config.toml
dataset = "synthesized solo parts of chorales (CocoChorales)"
noise_aug = 0.01
qk_norm = true
label_smoothing = 0.1
beta1 = 0.95
batch_size = 256
epochs = 66.2
warmup_steps = 1010
weight_decay = 0.07
Rows from expert 7 of block 5, named by matrix and row number. Rows with one number belong to one neuron. Each number is 200 + 20 x the weight over the matrix's rms, rounded and kept within 0 to 999. All counts start at 0.
# up: expert up (model.blocks.5.mlp.up, 8x192x192), inputs 0-95
# down: expert down (model.blocks.5.mlp.down, 8x192x192, transposed), outputs 0-95
up.96,185,232,195,198,218,197,209,195,201,204,192,185,181,195,205,200,204,185,232,195,197,224,203,180,209,207,192,228,203,223,209,179,218,223,174,204,187,205,218,211,231,209,225,198,200,206,201,196,201,180,209,202,180,194,199,208,193,237,220,180,176,195,200,179,177,194,221,201,220,226,190,212,222,187,190,227,193,182,207,191,190,192,234,204,190,198,232,211,183,227,187,181,188,216,208,186
down.96,196,205,174,207,219,207,206,193,202,191,204,189,206,215,219,194,193,188,191,205,214,206,208,150,207,200,195,214,219,182,183,197,190,191,191,200,210,223,195,206,204,228,216,204,194,203,201,190,198,201,221,194,204,214,227,209,229,216,191,201,209,178,185,189,199,193,211,199,191,218,193,215,189,199,222,229,183,187,191,207,193,212,196,172,203,224,198,199,183,194,174,178,203,214,213,205
up.97,184,213,179,211,196,186,216,196,203,201,209,197,187,184,208,177,196,204,216,216,205,208,201,202,214,179,205,221,188,202,178,185,189,210,194,186,205,191,186,194,212,196,232,200,210,208,211,178,214,195,194,214,230,193,184,191,181,185,210,196,213,208,212,172,179,183,199,177,206,187,198,198,207,214,212,200,224,189,200,213,218,202,199,207,197,204,228,200,198,205,203,201,186,177,184,194
down.97,184,192,204,183,200,204,195,200,216,210,216,197,177,184,200,195,209,199,182,193,188,178,171,204,199,195,204,232,201,207,204,181,200,208,214,199,213,204,202,207,212,211,193,200,191,208,214,200,194,198,204,199,198,199,211,195,199,190,205,189,182,198,196,203,200,193,196,201,200,198,203,197,191,203,206,201,213,200,200,184,202,213,228,195,198,211,191,196,205,203,221,193,196,209,207,196
up.98,233,192,218,186,230,213,201,200,146,232,194,174,165,154,228,218,178,213,205,200,224,215,239,188,207,204,184,218,215,173,208,158,187,187,220,240,211,168,217,126,250,204,227,230,188,231,211,191,186,202,231,231,238,212,159,204,268,183,167,201,212,211,193,212,220,154,220,216,198,233,230,160,194,236,202,207,213,199,211,239,184,213,229,166,215,217,204,151,155,167,214,214,166,197,175,147
down.98,255,202,208,246,223,215,136,193,243,212,184,211,228,202,198,210,184,242,227,169,172,247,232,206,276,191,144,213,193,165,190,193,187,215,187,186,138,172,246,212,179,182,255,187,213,217,165,165,191,203,174,227,259,228,161,162,182,233,214,179,185,227,217,144,189,217,219,200,205,237,195,152,195,191,200,223,219,226,211,255,215,195,225,230,151,228,296,179,174,192,250,207,193,194,185,234
up.99,198,229,230,203,183,234,194,212,216,210,218,228,165,192,172,189,175,212,216,188,207,200,202,205,207,202,220,210,198,179,211,173,188,207,197,204,218,204,192,205,201,195,187,208,226,186,176,216,172,221,167,187,194,216,176,208,167,205,199,174,182,212,191,207,211,185,219,188,243,226,190,192,237,206,229,218,171,206,204,203,173,193,195,215,186,211,221,197,197,233,177,207,187,215,212,174
down.99,196,228,195,188,197,202,207,177,196,209,197,226,195,194,209,182,191,202,203,215,217,216,182,194,203,210,204,192,190,176,206,193,158,210,206,197,207,194,194,194,202,173,211,193,199,185,209,211,180,175,203,193,196,223,213,209,244,205,194,201,209,214,215,200,216,183,211,178,231,218,211,192,210,215,238,226,167,213,203,228,173,199,184,223,204,203,202,189,197,169,191,175,197,197,209,195
up.100,196,222,219,176,202,211,188,202,208,212,228,223,191,185,180,202,201,200,192,218,214,206,187,208,237,217,219,233,179,190,204,194,210,212,163,198,180,200,211,205,210,212,205,193,202,218,194,196,173,225,200,185,177,233,188,227,172,193,215,175,202,202,209,201,213,203,203,170,215,213,213,217,225,208,222,215,179,184,194,214,161,212,217,217,175,215,224,204,190,216,172,184,168,198,218,200
down.100,204,207,207,184,191,214,202,202,224,213,213,213,190,208,199,209,201,212,207,212,209,226,203,197,201,195,211,215,220,183,206,205,188,208,180,193,198,208,189,183,219,197,193,210,203,202,217,204,162,198,209,211,214,212,190,209,222,204,196,207,188,195,193,208,196,221,206,202,223,201,207,212,218,205,222,213,190,199,204,200,177,188,177,199,217,213,201,190,197,187,193,210,214,185,225,189
up.101,207,233,187,210,200,221,207,179,197,186,197,204,178,183,208,180,188,180,205,197,201,219,201,203,203,206,215,209,203,173,190,181,182,209,183,218,210,190,220,209,210,232,217,191,221,200,224,204,211,212,189,192,206,212,188,217,185,204,218,179,197,191,174,180,201,209,211,221,182,217,183,229,216,196,201,188,207,193,180,175,185,213,192,189,195,226,202,220,209,215,183,190,213,196,206,175
down.101,201,215,218,151,221,201,194,204,206,205,202,207,194,198,201,209,207,195,210,210,220,227,159,209,211,220,199,193,195,149,181,196,206,183,219,216,207,182,211,219,199,179,214,224,192,196,211,181,170,232,183,185,221,218,200,215,208,197,164,190,192,204,206,189,221,205,196,176,200,204,209,217,202,198,205,205,196,201,191,175,181,206,215,206,196,210,195,206,219,216,208,199,211,218,228,212
up.102,187,185,218,193,200,209,159,220,221,197,197,219,175,205,182,241,194,192,180,236,212,184,149,193,205,207,234,199,224,246,221,230,225,237,188,189,216,264,195,217,225,150,195,200,185,238,175,160,227,174,195,203,222,191,220,229,184,193,201,173,160,219,179,186,204,206,183,185,199,182,233,188,212,254,197,183,239,210,257,211,226,150,197,188,175,184,187,173,193,187,218,187,224,257,213,176
down.102,175,194,221,176,198,199,170,225,178,232,198,219,152,206,155,203,234,222,226,196,185,189,158,229,228,223,210,203,227,210,228,260,207,177,212,221,210,216,197,164,177,191,166,246,213,211,186,205,166,179,226,184,162,162,219,230,220,189,217,199,136,229,188,212,232,236,226,181,206,210,237,179,200,206,170,168,185,202,211,156,180,212,215,228,213,181,179,210,168,226,214,227,217,215,245,190
up.103,214,210,177,202,200,178,219,179,185,197,170,228,196,204,209,162,189,200,207,192,223,206,172,198,212,181,180,211,197,183,193,160,156,217,204,226,212,200,173,164,200,199,205,184,188,205,204,197,192,214,214,190,222,198,206,209,204,228,194,230,199,210,204,190,235,204,221,216,213,217,221,185,218,207,225,183,188,214,200,209,193,207,213,179,211,217,203,198,213,192,207,207,201,232,196,164
down.103,199,218,211,201,188,200,214,209,214,207,215,179,213,191,169,203,182,224,198,180,174,201,183,200,222,196,179,212,167,179,171,201,214,213,190,218,177,167,212,218,190,174,196,195,204,178,191,214,202,210,185,193,200,230,193,222,165,206,218,198,221,208,199,184,207,222,191,199,179,225,172,201,230,196,210,224,185,213,216,211,160,203,219,180,148,210,229,190,199,219,185,194,198,210,211,184
up.104,193,197,199,200,208,203,200,186,195,205,204,192,203,169,192,172,195,186,218,209,195,235,175,196,217,203,183,212,198,183,204,176,163,208,188,215,234,173,208,218,272,210,226,203,181,218,180,214,176,188,208,177,197,211,193,232,163,197,196,156,180,205,207,229,200,183,229,179,193,220,203,211,225,191,225,214,196,226,237,217,191,190,207,182,193,201,222,193,187,193,200,184,192,211,219,186
down.104,196,206,204,180,165,223,202,215,255,199,228,206,204,232,158,193,189,230,217,173,215,172,221,220,208,221,196,218,180,222,199,188,196,196,193,184,182,181,200,212,177,197,183,203,194,155,193,213,199,209,187,164,194,211,177,215,213,193,197,201,226,192,190,184,204,186,197,184,218,195,178,163,212,198,206,204,179,215,185,219,198,215,220,172,153,203,219,231,205,173,187,199,200,186,182,208
up.105,203,230,215,211,189,220,206,215,209,213,206,204,232,190,196,220,201,192,208,204,208,196,207,202,198,210,212,222,223,208,198,221,189,193,156,192,178,200,222,210,185,204,215,200,190,218,207,192,192,194,203,208,158,231,208,190,181,192,235,213,200,211,226,205,225,201,200,181,217,202,203,186,210,196,208,201,211,194,195,201,173,198,213,217,181,212,207,211,203,207,184,181,187,199,188,166
down.105,212,200,195,202,203,189,212,203,193,214,238,198,187,170,198,214,195,204,197,202,211,214,198,182,194,191,210,216,210,185,210,191,209,204,191,212,191,195,191,210,199,211,206,192,207,199,215,187,212,214,196,203,208,219,218,208,204,193,203,206,213,204,212,196,202,197,194,201,178,207,219,226,186,203,215,215,206,199,182,181,183,204,192,197,216,191,193,198,215,208,200,184,199,214,188,188
up.106,187,216,195,210,185,205,198,174,176,204,240,213,162,148,191,159,198,225,179,193,207,209,164,187,185,190,230,196,232,168,174,207,212,180,194,225,217,175,186,179,214,212,206,204,265,191,196,184,183,227,183,171,230,215,227,229,190,198,182,179,201,192,188,200,209,169,203,173,184,210,213,189,240,205,202,222,214,220,212,186,183,222,199,183,194,233,231,206,218,225,198,214,240,207,229,208
down.106,191,219,206,189,183,225,209,222,208,202,219,197,198,200,201,209,212,219,224,208,203,247,204,182,186,216,208,206,166,153,215,203,186,181,185,222,221,149,221,211,190,186,216,210,232,201,227,213,169,185,217,178,238,235,193,204,188,183,210,185,189,183,174,209,186,164,200,187,179,197,199,191,230,202,225,198,195,207,204,187,174,199,202,226,197,213,204,196,201,220,181,194,193,201,195,193
up.107,173,201,182,212,185,213,243,203,144,231,200,216,159,220,190,194,172,220,183,177,192,222,164,184,185,206,242,225,195,206,213,175,223,157,170,181,166,257,206,134,189,148,199,179,197,213,191,197,176,149,202,225,210,219,196,223,226,177,230,171,189,212,195,214,222,185,174,178,251,191,242,126,260,192,242,219,178,203,213,222,207,175,231,192,142,181,204,226,210,230,195,189,211,199,200,201
down.107,236,215,201,261,152,193,146,194,168,186,252,177,159,223,211,174,168,232,195,228,152,242,276,206,190,223,193,194,187,203,258,181,217,194,271,154,145,218,197,177,232,196,165,204,217,190,188,239,226,181,201,251,203,179,142,201,214,215,179,198,199,228,224,226,157,184,251,209,199,211,248,220,177,177,207,249,174,226,201,265,220,238,164,220,198,142,184,189,181,176,197,216,184,136,212,234
up.108,196,216,183,210,208,197,220,186,178,200,198,191,182,189,233,156,205,160,258,211,177,211,182,171,207,211,181,216,165,171,213,162,150,219,183,226,258,188,198,231,279,199,239,170,179,218,206,225,196,184,214,190,221,181,220,231,172,227,197,166,161,184,161,198,210,189,193,189,163,225,195,243,214,192,218,212,199,200,239,202,197,194,206,179,206,212,229,188,167,207,173,192,197,226,198,181
down.108,213,221,177,189,190,209,215,226,250,204,215,223,204,222,162,197,174,232,183,166,223,200,215,205,191,212,193,212,175,220,184,209,225,199,163,183,193,171,190,215,182,192,186,185,182,141,195,201,187,214,183,165,193,203,220,240,226,198,224,212,252,205,198,226,219,196,199,203,218,197,158,160,209,189,197,205,201,219,169,205,195,229,219,190,154,207,222,241,207,168,145,183,204,197,169,180
up.109,215,204,211,199,194,178,219,207,197,204,203,217,193,200,194,189,191,209,190,212,202,219,181,204,209,206,208,213,210,218,199,195,192,204,195,198,200,216,185,191,197,201,209,215,195,207,230,167,226,192,210,196,207,191,197,204,199,203,195,198,196,199,206,174,200,190,201,213,215,210,209,219,178,223,209,191,223,188,199,229,190,204,221,204,195,192,203,193,182,216,210,191,196,209,182,186
down.109,192,206,191,197,195,215,220,203,190,191,196,181,206,200,185,173,198,202,183,172,198,198,206,188,190,211,186,208,187,202,192,187,178,201,191,191,212,190,199,200,200,215,202,196,195,186,200,212,191,224,218,196,186,189,207,196,194,223,190,193,201,183,183,209,198,205,192,211,205,211,188,210,197,200,208,204,202,211,216,181,200,204,203,210,194,200,186,194,196,194,205,208,205,176,216,205
up.110,193,225,194,197,208,183,213,193,198,217,206,192,205,199,224,178,197,186,208,210,205,215,196,193,215,206,199,205,203,202,208,203,178,202,155,210,198,204,219,226,207,200,224,181,212,210,204,207,186,196,193,192,178,201,201,192,192,223,216,182,181,196,189,177,182,195,208,200,209,218,217,197,221,199,199,207,202,205,215,185,188,196,212,206,196,193,212,211,203,199,180,159,187,219,194,194
down.110,198,209,189,173,201,200,195,190,201,193,216,190,189,193,236,186,214,185,190,214,210,215,195,172,199,191,207,222,198,202,184,192,202,192,202,201,206,204,211,182,196,202,201,196,202,198,196,191,218,200,195,204,230,216,207,222,217,192,196,201,207,192,209,196,214,188,189,214,202,198,189,214,192,208,229,205,200,175,202,196,184,217,205,193,199,223,194,215,215,197,183,191,205,205,208,187
up.111,217,228,176,187,236,192,218,219,209,207,192,212,191,201,213,226,191,193,188,193,215,195,206,198,216,185,223,241,199,203,200,180,179,199,180,201,203,234,202,161,181,206,203,196,219,201,223,163,185,177,202,206,205,231,178,210,227,197,209,191,206,183,183,197,200,212,221,222,232,200,198,186,227,206,202,203,230,214,184,187,179,181,205,210,200,211,225,190,209,206,204,206,190,230,191,164
down.111,196,200,186,211,215,206,187,194,206,183,182,212,212,181,210,186,173,196,208,206,182,201,217,203,237,190,178,193,197,179,188,202,194,216,220,192,192,227,201,192,207,194,212,195,196,206,174,184,201,207,179,200,203,206,166,194,197,172,201,197,200,203,187,177,210,196,206,212,196,209,185,202,202,215,204,217,189,218,222,231,198,184,195,230,182,192,185,187,178,214,204,192,210,181,207,197
up.112,173,230,213,182,197,222,189,209,212,204,215,220,176,191,152,223,170,212,193,175,216,204,179,212,245,198,237,228,205,194,233,194,211,185,166,173,199,220,194,214,209,206,191,208,228,211,180,201,157,224,223,172,197,251,219,249,180,190,207,159,217,177,195,214,182,203,206,180,222,212,195,193,231,219,248,230,196,196,214,171,142,196,180,220,181,202,223,177,199,225,199,204,211,206,216,186
down.112,196,234,203,183,176,242,226,200,204,211,222,241,186,185,174,214,181,182,203,222,203,252,179,196,216,218,213,211,213,157,217,198,168,197,196,219,181,168,205,205,225,232,207,202,214,198,210,208,184,196,195,197,201,251,198,231,185,199,200,191,179,178,179,193,218,170,206,179,212,218,216,192,223,219,252,217,201,213,210,194,164,199,185,224,214,224,220,179,223,231,185,179,202,183,220,126
up.113,212,195,206,217,201,204,184,205,206,198,219,202,198,192,192,210,191,198,193,201,202,213,195,219,210,195,205,221,215,222,190,187,182,210,194,187,214,206,189,199,220,211,221,211,213,209,208,174,208,201,194,208,212,214,187,181,182,206,214,206,207,214,208,195,180,206,226,190,214,190,194,218,202,224,188,185,213,193,213,204,198,194,189,208,209,205,212,200,208,209,210,190,194,204,175,211
down.113,196,191,205,187,201,184,202,196,186,207,196,182,193,206,185,175,198,221,203,183,186,201,211,207,197,221,207,198,196,194,207,184,214,190,217,198,204,193,196,202,207,207,196,199,213,185,192,203,176,197,212,179,181,197,206,209,193,207,196,202,202,194,189,194,193,215,200,208,204,202,189,200,203,207,200,204,193,212,202,176,193,199,189,193,196,206,187,189,212,200,205,195,217,201,217,219
up.114,187,197,214,216,195,213,183,192,194,231,204,193,163,206,194,196,208,195,175,206,209,205,166,205,193,209,236,200,218,239,203,209,223,236,197,185,218,228,194,216,223,160,201,206,195,215,209,174,224,167,204,206,206,177,222,217,167,178,213,204,162,228,204,184,218,214,174,177,168,189,210,192,220,250,197,162,231,215,234,202,222,151,210,189,194,206,174,158,208,189,219,202,202,221,206,202
down.114,212,192,231,187,214,190,182,220,210,224,200,213,184,216,149,220,221,209,219,190,194,196,156,223,211,199,216,175,231,209,228,236,200,179,226,205,190,209,192,179,184,212,173,215,206,210,162,193,183,210,203,192,191,162,219,204,217,201,202,206,181,214,199,197,225,221,202,210,217,200,218,171,163,226,176,181,208,234,206,165,187,215,205,195,211,202,187,204,186,199,204,210,209,195,210,210
up.115,226,214,193,191,192,217,195,181,184,259,199,188,176,174,205,169,215,194,194,202,216,183,210,187,242,153,190,243,240,173,184,164,165,186,218,232,211,172,171,171,269,202,246,197,205,235,194,207,195,229,227,204,231,211,171,209,183,186,190,167,204,221,207,183,237,193,254,202,167,246,223,203,234,220,195,215,223,166,194,210,187,208,212,190,198,220,226,118,194,199,203,178,176,180,184,182
down.115,193,210,205,185,180,210,196,188,232,217,240,187,192,166,207,194,171,211,233,181,160,199,217,182,258,198,154,215,155,195,167,178,179,207,168,188,188,176,209,188,190,149,205,218,225,178,216,174,221,209,172,208,223,232,201,176,160,210,194,148,195,207,209,147,211,215,259,209,205,243,142,150,228,212,165,227,205,214,195,207,203,194,208,198,121,225,249,235,176,208,228,239,193,219,208,243
up.116,219,201,198,177,216,216,217,216,162,236,194,204,189,191,173,203,197,188,221,190,199,246,198,223,201,213,195,224,206,194,220,192,177,185,194,226,196,194,207,154,252,169,213,203,195,237,241,211,149,197,223,234,229,200,158,206,231,168,211,197,231,187,204,233,227,193,208,201,220,239,212,169,189,228,190,192,211,211,181,209,214,192,213,178,204,202,216,173,196,192,223,193,189,201,184,171
down.116,234,204,216,233,216,217,140,193,218,221,163,203,185,210,202,201,171,216,227,186,199,219,219,173,225,185,171,240,177,197,222,204,186,201,195,176,158,190,233,201,174,187,233,195,228,207,158,193,200,204,200,218,218,202,132,173,189,196,185,166,164,223,222,153,192,219,235,206,213,227,199,184,184,186,174,226,189,185,213,218,190,188,205,208,175,208,245,202,179,188,244,214,189,215,182,238
up.117,210,210,191,195,224,210,194,208,182,203,211,183,166,171,215,194,164,218,201,198,215,214,220,186,213,193,222,214,207,189,219,194,186,206,191,203,213,218,196,170,253,182,220,233,214,216,212,164,182,224,215,233,269,225,182,208,221,161,192,193,219,213,200,187,207,163,217,192,189,232,218,162,212,240,197,219,249,207,180,207,217,183,202,190,194,209,201,175,198,190,229,199,184,201,200,162
down.117,216,184,189,207,207,215,165,181,224,166,195,215,192,193,214,214,175,205,222,207,181,237,200,212,224,209,169,220,174,149,212,217,198,216,191,210,199,185,218,234,205,161,246,172,229,221,184,189,173,197,199,202,245,234,163,165,160,214,188,167,194,200,226,169,198,190,210,190,181,181,205,205,228,203,204,195,210,193,203,196,204,208,228,215,172,241,241,220,189,214,229,221,178,217,197,209
up.118,212,226,214,179,199,191,230,216,175,214,189,222,168,214,194,186,194,210,214,174,172,218,197,217,210,187,203,227,201,197,207,203,217,186,145,210,196,236,190,163,205,194,194,195,196,198,188,187,172,176,200,185,194,192,191,203,213,201,222,179,189,198,205,214,186,211,191,187,236,213,230,146,230,210,216,199,190,219,221,210,200,198,233,178,168,192,195,195,208,231,177,189,222,226,177,187
down.118,202,207,201,218,176,224,173,214,186,174,228,179,183,219,203,177,204,213,224,202,187,222,217,194,211,219,181,230,177,215,222,177,209,191,225,173,166,198,227,190,185,203,190,177,208,204,189,230,199,195,197,176,172,188,180,219,199,224,200,182,204,199,206,207,200,209,224,210,199,213,208,182,209,185,217,224,171,190,200,242,176,214,204,193,197,182,225,194,174,219,222,196,187,158,210,206
up.119,201,197,184,203,199,197,219,207,225,215,174,244,189,199,189,194,184,208,232,205,209,172,167,190,207,196,196,218,182,199,208,195,190,193,187,223,198,219,186,195,177,206,197,215,197,189,178,197,173,215,162,184,198,186,198,205,179,221,184,180,179,197,196,179,233,187,206,160,237,237,198,184,221,230,259,177,185,217,210,195,154,188,186,200,209,213,186,207,181,210,225,199,196,261,185,177
down.119,199,236,169,218,176,202,233,204,208,208,210,233,223,184,182,183,172,211,183,187,216,199,196,169,199,189,160,200,190,208,173,184,159,180,200,183,180,187,202,175,178,207,208,201,176,169,204,183,213,212,208,214,194,195,215,224,196,201,220,218,233,207,203,196,226,201,222,186,235,233,178,177,213,220,254,233,184,217,193,218,151,208,199,188,186,197,197,182,193,187,189,162,188,171,168,185
up.120,161,207,157,232,194,182,203,180,197,176,216,183,176,156,232,146,203,169,233,222,187,205,185,191,191,199,180,226,174,169,208,172,165,218,197,232,228,164,180,215,283,213,216,183,200,206,202,208,193,199,197,208,251,189,172,234,169,204,173,178,172,192,184,215,211,192,231,176,167,200,187,231,206,201,217,181,199,199,220,214,222,221,212,152,193,224,219,195,197,205,192,209,186,204,204,190
down.120,235,222,195,173,191,218,199,218,250,219,212,193,219,207,181,207,164,225,201,166,201,205,221,193,241,223,199,216,174,185,170,163,197,185,185,193,175,184,218,225,181,196,203,193,198,166,199,207,198,210,172,183,223,207,176,197,206,211,223,198,225,209,210,206,195,184,191,210,195,198,135,165,227,198,194,204,190,232,165,209,205,219,227,186,139,223,227,216,205,186,175,192,198,201,184,204
up.121,188,245,243,193,199,218,196,215,215,193,213,236,197,193,153,215,193,191,204,211,199,225,220,217,225,220,225,213,201,189,189,203,225,202,171,163,162,249,209,241,222,198,205,187,232,211,211,186,205,220,186,190,196,233,197,201,215,207,223,166,202,154,185,195,178,205,212,194,232,225,218,239,235,212,202,213,188,147,197,213,109,240,201,225,198,182,218,199,219,223,198,180,217,220,214,198
down.121,180,226,196,174,198,208,195,214,185,210,221,178,203,179,175,198,194,196,186,209,240,201,179,199,246,210,219,220,206,181,225,202,172,195,210,223,184,171,239,209,183,266,150,217,167,201,227,222,178,186,212,186,137,191,222,257,221,228,195,167,140,219,165,177,211,217,179,189,191,196,223,212,203,149,221,220,222,218,186,148,157,200,199,208,204,204,195,204,222,240,211,200,252,162,280,198
up.122,189,224,190,216,176,208,210,187,199,179,183,187,189,200,218,184,194,174,209,203,202,218,182,187,191,202,188,209,207,181,203,186,180,201,164,207,222,204,194,213,244,206,214,179,177,200,208,216,195,155,219,199,193,204,217,200,184,218,218,177,177,193,208,191,212,190,200,176,183,222,205,227,228,202,209,203,207,224,215,213,180,192,209,187,227,209,184,179,201,221,176,193,202,208,205,172
down.122,223,212,205,195,198,202,218,191,208,206,190,232,194,194,186,222,195,211,187,186,192,199,191,194,188,189,202,209,177,206,177,177,212,209,180,195,197,215,185,203,194,216,183,196,174,171,210,192,205,203,196,173,177,180,223,207,210,209,192,219,212,184,198,193,212,214,184,197,231,233,171,189,202,215,222,189,179,200,199,196,204,208,195,200,175,188,177,221,194,190,161,194,200,188,230,207
up.123,188,177,226,204,195,241,160,227,200,185,220,205,183,218,205,188,141,180,171,184,222,192,175,265,190,223,264,224,194,250,221,202,236,270,205,151,202,251,156,195,229,158,177,206,227,198,174,189,236,205,181,225,219,178,198,189,173,180,198,210,197,243,208,209,204,205,162,212,177,155,246,226,177,240,168,182,243,228,231,196,219,189,184,180,194,198,179,204,217,197,231,218,204,199,183,184
down.123,171,206,218,174,232,181,223,237,201,231,189,182,216,207,168,226,212,212,237,184,196,176,157,199,250,204,233,195,254,208,202,233,186,159,185,230,214,187,217,168,156,216,181,210,191,211,186,209,161,220,183,162,187,188,231,214,213,187,189,210,167,228,164,203,214,231,187,207,209,214,174,173,178,187,197,166,190,204,177,107,188,202,184,188,201,208,197,221,205,227,190,185,238,227,224,225
up.124,180,204,194,211,191,210,205,191,182,210,194,187,207,183,209,193,214,205,198,205,231,217,194,190,198,184,209,189,201,176,180,224,225,182,207,199,211,206,193,190,197,190,215,205,225,225,216,185,190,199,195,207,249,210,206,195,188,195,193,204,204,192,209,188,201,192,201,157,187,193,200,215,207,203,182,205,226,206,209,192,205,199,191,200,188,202,214,208,217,202,212,172,189,196,199,202
down.124,205,193,180,202,204,204,204,199,215,209,197,190,208,210,221,183,201,190,187,217,213,195,182,193,180,167,192,215,200,173,171,185,211,185,186,188,211,204,194,197,196,202,199,208,206,195,205,199,192,199,197,195,214,223,205,215,193,200,195,204,225,177,198,218,191,186,211,211,176,198,192,211,205,203,216,196,205,202,192,195,205,216,224,197,197,214,197,212,214,204,200,215,196,197,191,180
up.125,166,194,209,160,188,244,182,213,161,234,242,181,196,166,185,179,197,215,176,193,207,214,208,187,198,237,224,202,199,181,207,186,188,177,229,221,236,188,215,183,239,178,197,257,242,220,208,198,129,259,221,188,259,204,208,223,199,210,185,168,222,191,188,202,237,161,167,173,196,217,234,211,197,218,211,238,204,238,228,182,182,203,196,214,192,192,195,168,182,208,210,189,181,186,198,195
down.125,224,206,201,224,217,226,183,230,207,208,212,180,161,193,224,198,191,216,221,210,207,274,210,169,238,211,172,191,214,121,197,204,180,180,198,229,174,155,221,178,228,179,232,200,229,201,187,190,174,209,208,221,240,197,150,212,217,228,238,166,162,203,194,168,183,188,216,213,160,204,196,197,202,197,197,222,221,235,217,214,158,204,209,199,169,238,256,200,166,225,203,196,181,196,194,206
up.126,170,225,183,182,195,207,207,214,189,170,209,249,176,174,178,205,181,216,199,208,195,201,195,204,199,205,175,222,215,204,174,178,206,202,181,217,207,210,191,182,208,191,204,224,230,191,196,170,211,213,191,163,225,213,190,201,181,205,210,209,199,205,174,193,204,190,176,188,221,219,206,211,212,207,227,208,197,221,224,195,146,215,192,200,198,230,198,208,221,214,202,201,197,239,168,170
down.126,197,218,195,198,220,200,205,201,183,197,199,204,213,191,177,210,202,175,213,188,223,194,176,201,211,210,197,187,194,197,176,214,186,173,202,235,204,181,211,176,192,210,211,203,180,206,206,172,193,211,216,196,218,206,223,228,198,202,186,226,187,203,204,201,234,208,193,207,201,186,161,194,200,206,218,183,214,195,192,189,181,175,187,201,178,205,190,190,219,217,177,201,233,161,228,197
up.127,219,194,189,202,196,197,203,201,203,204,175,241,220,210,183,181,207,189,179,217,211,207,179,215,225,184,206,204,215,216,188,208,199,230,185,207,181,213,173,230,215,214,222,174,182,220,184,203,198,200,167,190,207,208,224,197,170,231,224,199,212,195,201,166,223,189,209,197,225,195,194,201,205,225,252,157,219,181,210,217,196,183,195,204,217,207,207,181,178,197,216,185,185,199,202,184
down.127,207,208,195,191,192,193,214,200,178,216,218,187,190,171,193,178,182,204,194,208,180,195,211,179,203,172,192,207,226,208,191,165,228,180,207,212,174,205,216,175,195,218,217,227,196,191,182,171,219,213,216,210,211,210,215,236,166,201,191,201,206,219,189,179,228,216,178,197,180,226,191,201,225,203,187,194,205,208,200,209,189,185,174,193,170,183,192,212,205,222,176,186,207,196,204,188
up.128,223,199,200,189,246,215,201,210,185,221,207,194,159,154,212,190,177,214,185,195,229,218,230,216,180,214,203,235,213,193,220,180,157,195,218,214,207,186,197,138,243,193,208,225,188,230,220,187,196,245,220,228,251,225,150,205,248,179,183,187,223,220,198,207,223,180,234,226,214,230,197,167,192,234,202,226,253,185,195,206,193,207,206,198,201,207,195,151,129,150,238,220,150,209,193,168
down.128,242,197,203,232,195,203,178,206,242,189,196,196,213,181,231,207,153,224,213,188,190,237,239,190,260,174,162,229,164,159,209,188,189,216,186,192,176,177,256,221,198,170,259,176,235,203,165,197,206,196,185,191,267,256,117,143,175,204,209,167,175,217,207,156,196,197,225,207,189,197,192,160,223,167,175,207,213,180,213,216,227,205,208,224,141,246,287,206,169,181,245,208,184,221,183,213
up.129,205,210,205,215,202,191,221,219,200,205,208,183,202,172,256,166,219,180,169,214,271,196,205,154,225,210,245,215,234,226,217,181,198,239,195,188,199,170,220,195,169,198,196,217,182,189,274,186,226,189,196,215,186,218,191,235,205,181,218,189,146,179,243,212,177,220,222,188,197,196,194,221,261,237,204,211,205,254,213,218,145,201,219,224,183,213,192,143,177,187,197,211,159,205,242,202
down.129,251,224,171,243,167,171,198,148,191,164,215,203,222,209,207,177,186,199,193,224,182,173,231,247,170,188,216,151,189,216,230,218,192,218,248,163,245,223,139,206,231,202,155,190,184,180,236,204,225,190,178,240,223,211,197,182,188,195,194,253,185,233,204,216,180,236,215,158,221,195,184,221,219,238,181,190,244,216,251,221,234,178,144,227,208,144,175,192,190,153,190,214,233,202,200,234
up.130,221,236,193,223,179,207,195,209,213,191,224,225,171,179,195,197,200,201,208,223,197,220,176,205,179,206,227,195,197,190,220,199,206,210,201,192,226,205,174,198,189,185,206,223,224,180,208,191,188,194,209,203,208,201,209,212,184,201,210,189,183,187,191,186,182,191,203,191,206,220,204,191,222,222,208,203,205,197,206,195,161,208,196,192,184,203,207,205,198,208,177,201,156,206,214,189
down.130,203,205,188,190,193,202,223,224,202,176,217,192,203,204,223,201,205,203,205,197,209,216,196,182,182,192,184,217,173,177,201,194,176,206,201,203,214,178,194,195,193,182,193,206,203,197,235,202,186,220,195,197,207,208,213,226,186,214,211,193,218,171,214,209,182,183,204,179,212,185,205,193,208,192,227,220,197,205,193,184,192,214,208,196,224,199,207,193,187,209,201,184,187,209,216,184
up.131,183,216,200,205,187,214,212,195,171,187,242,209,172,149,218,165,207,203,204,197,203,232,196,202,176,174,225,186,237,178,202,204,206,199,206,221,223,197,182,174,221,203,203,209,259,225,196,188,158,205,199,164,249,224,216,230,195,193,203,173,233,209,178,206,218,167,191,149,188,207,225,209,232,207,233,216,216,231,225,194,189,196,177,207,187,217,217,176,211,225,198,212,207,193,221,206
down.131,214,219,191,214,189,230,213,196,198,175,222,195,177,198,197,205,211,200,223,218,196,261,205,175,190,203,172,193,191,155,194,194,162,201,188,192,222,132,201,189,204,172,221,199,206,214,221,203,185,224,203,187,247,224,169,210,197,211,208,179,185,176,183,202,198,181,219,194,179,222,191,196,210,211,232,187,202,224,218,192,209,190,204,187,179,218,215,205,184,213,194,194,176,183,207,202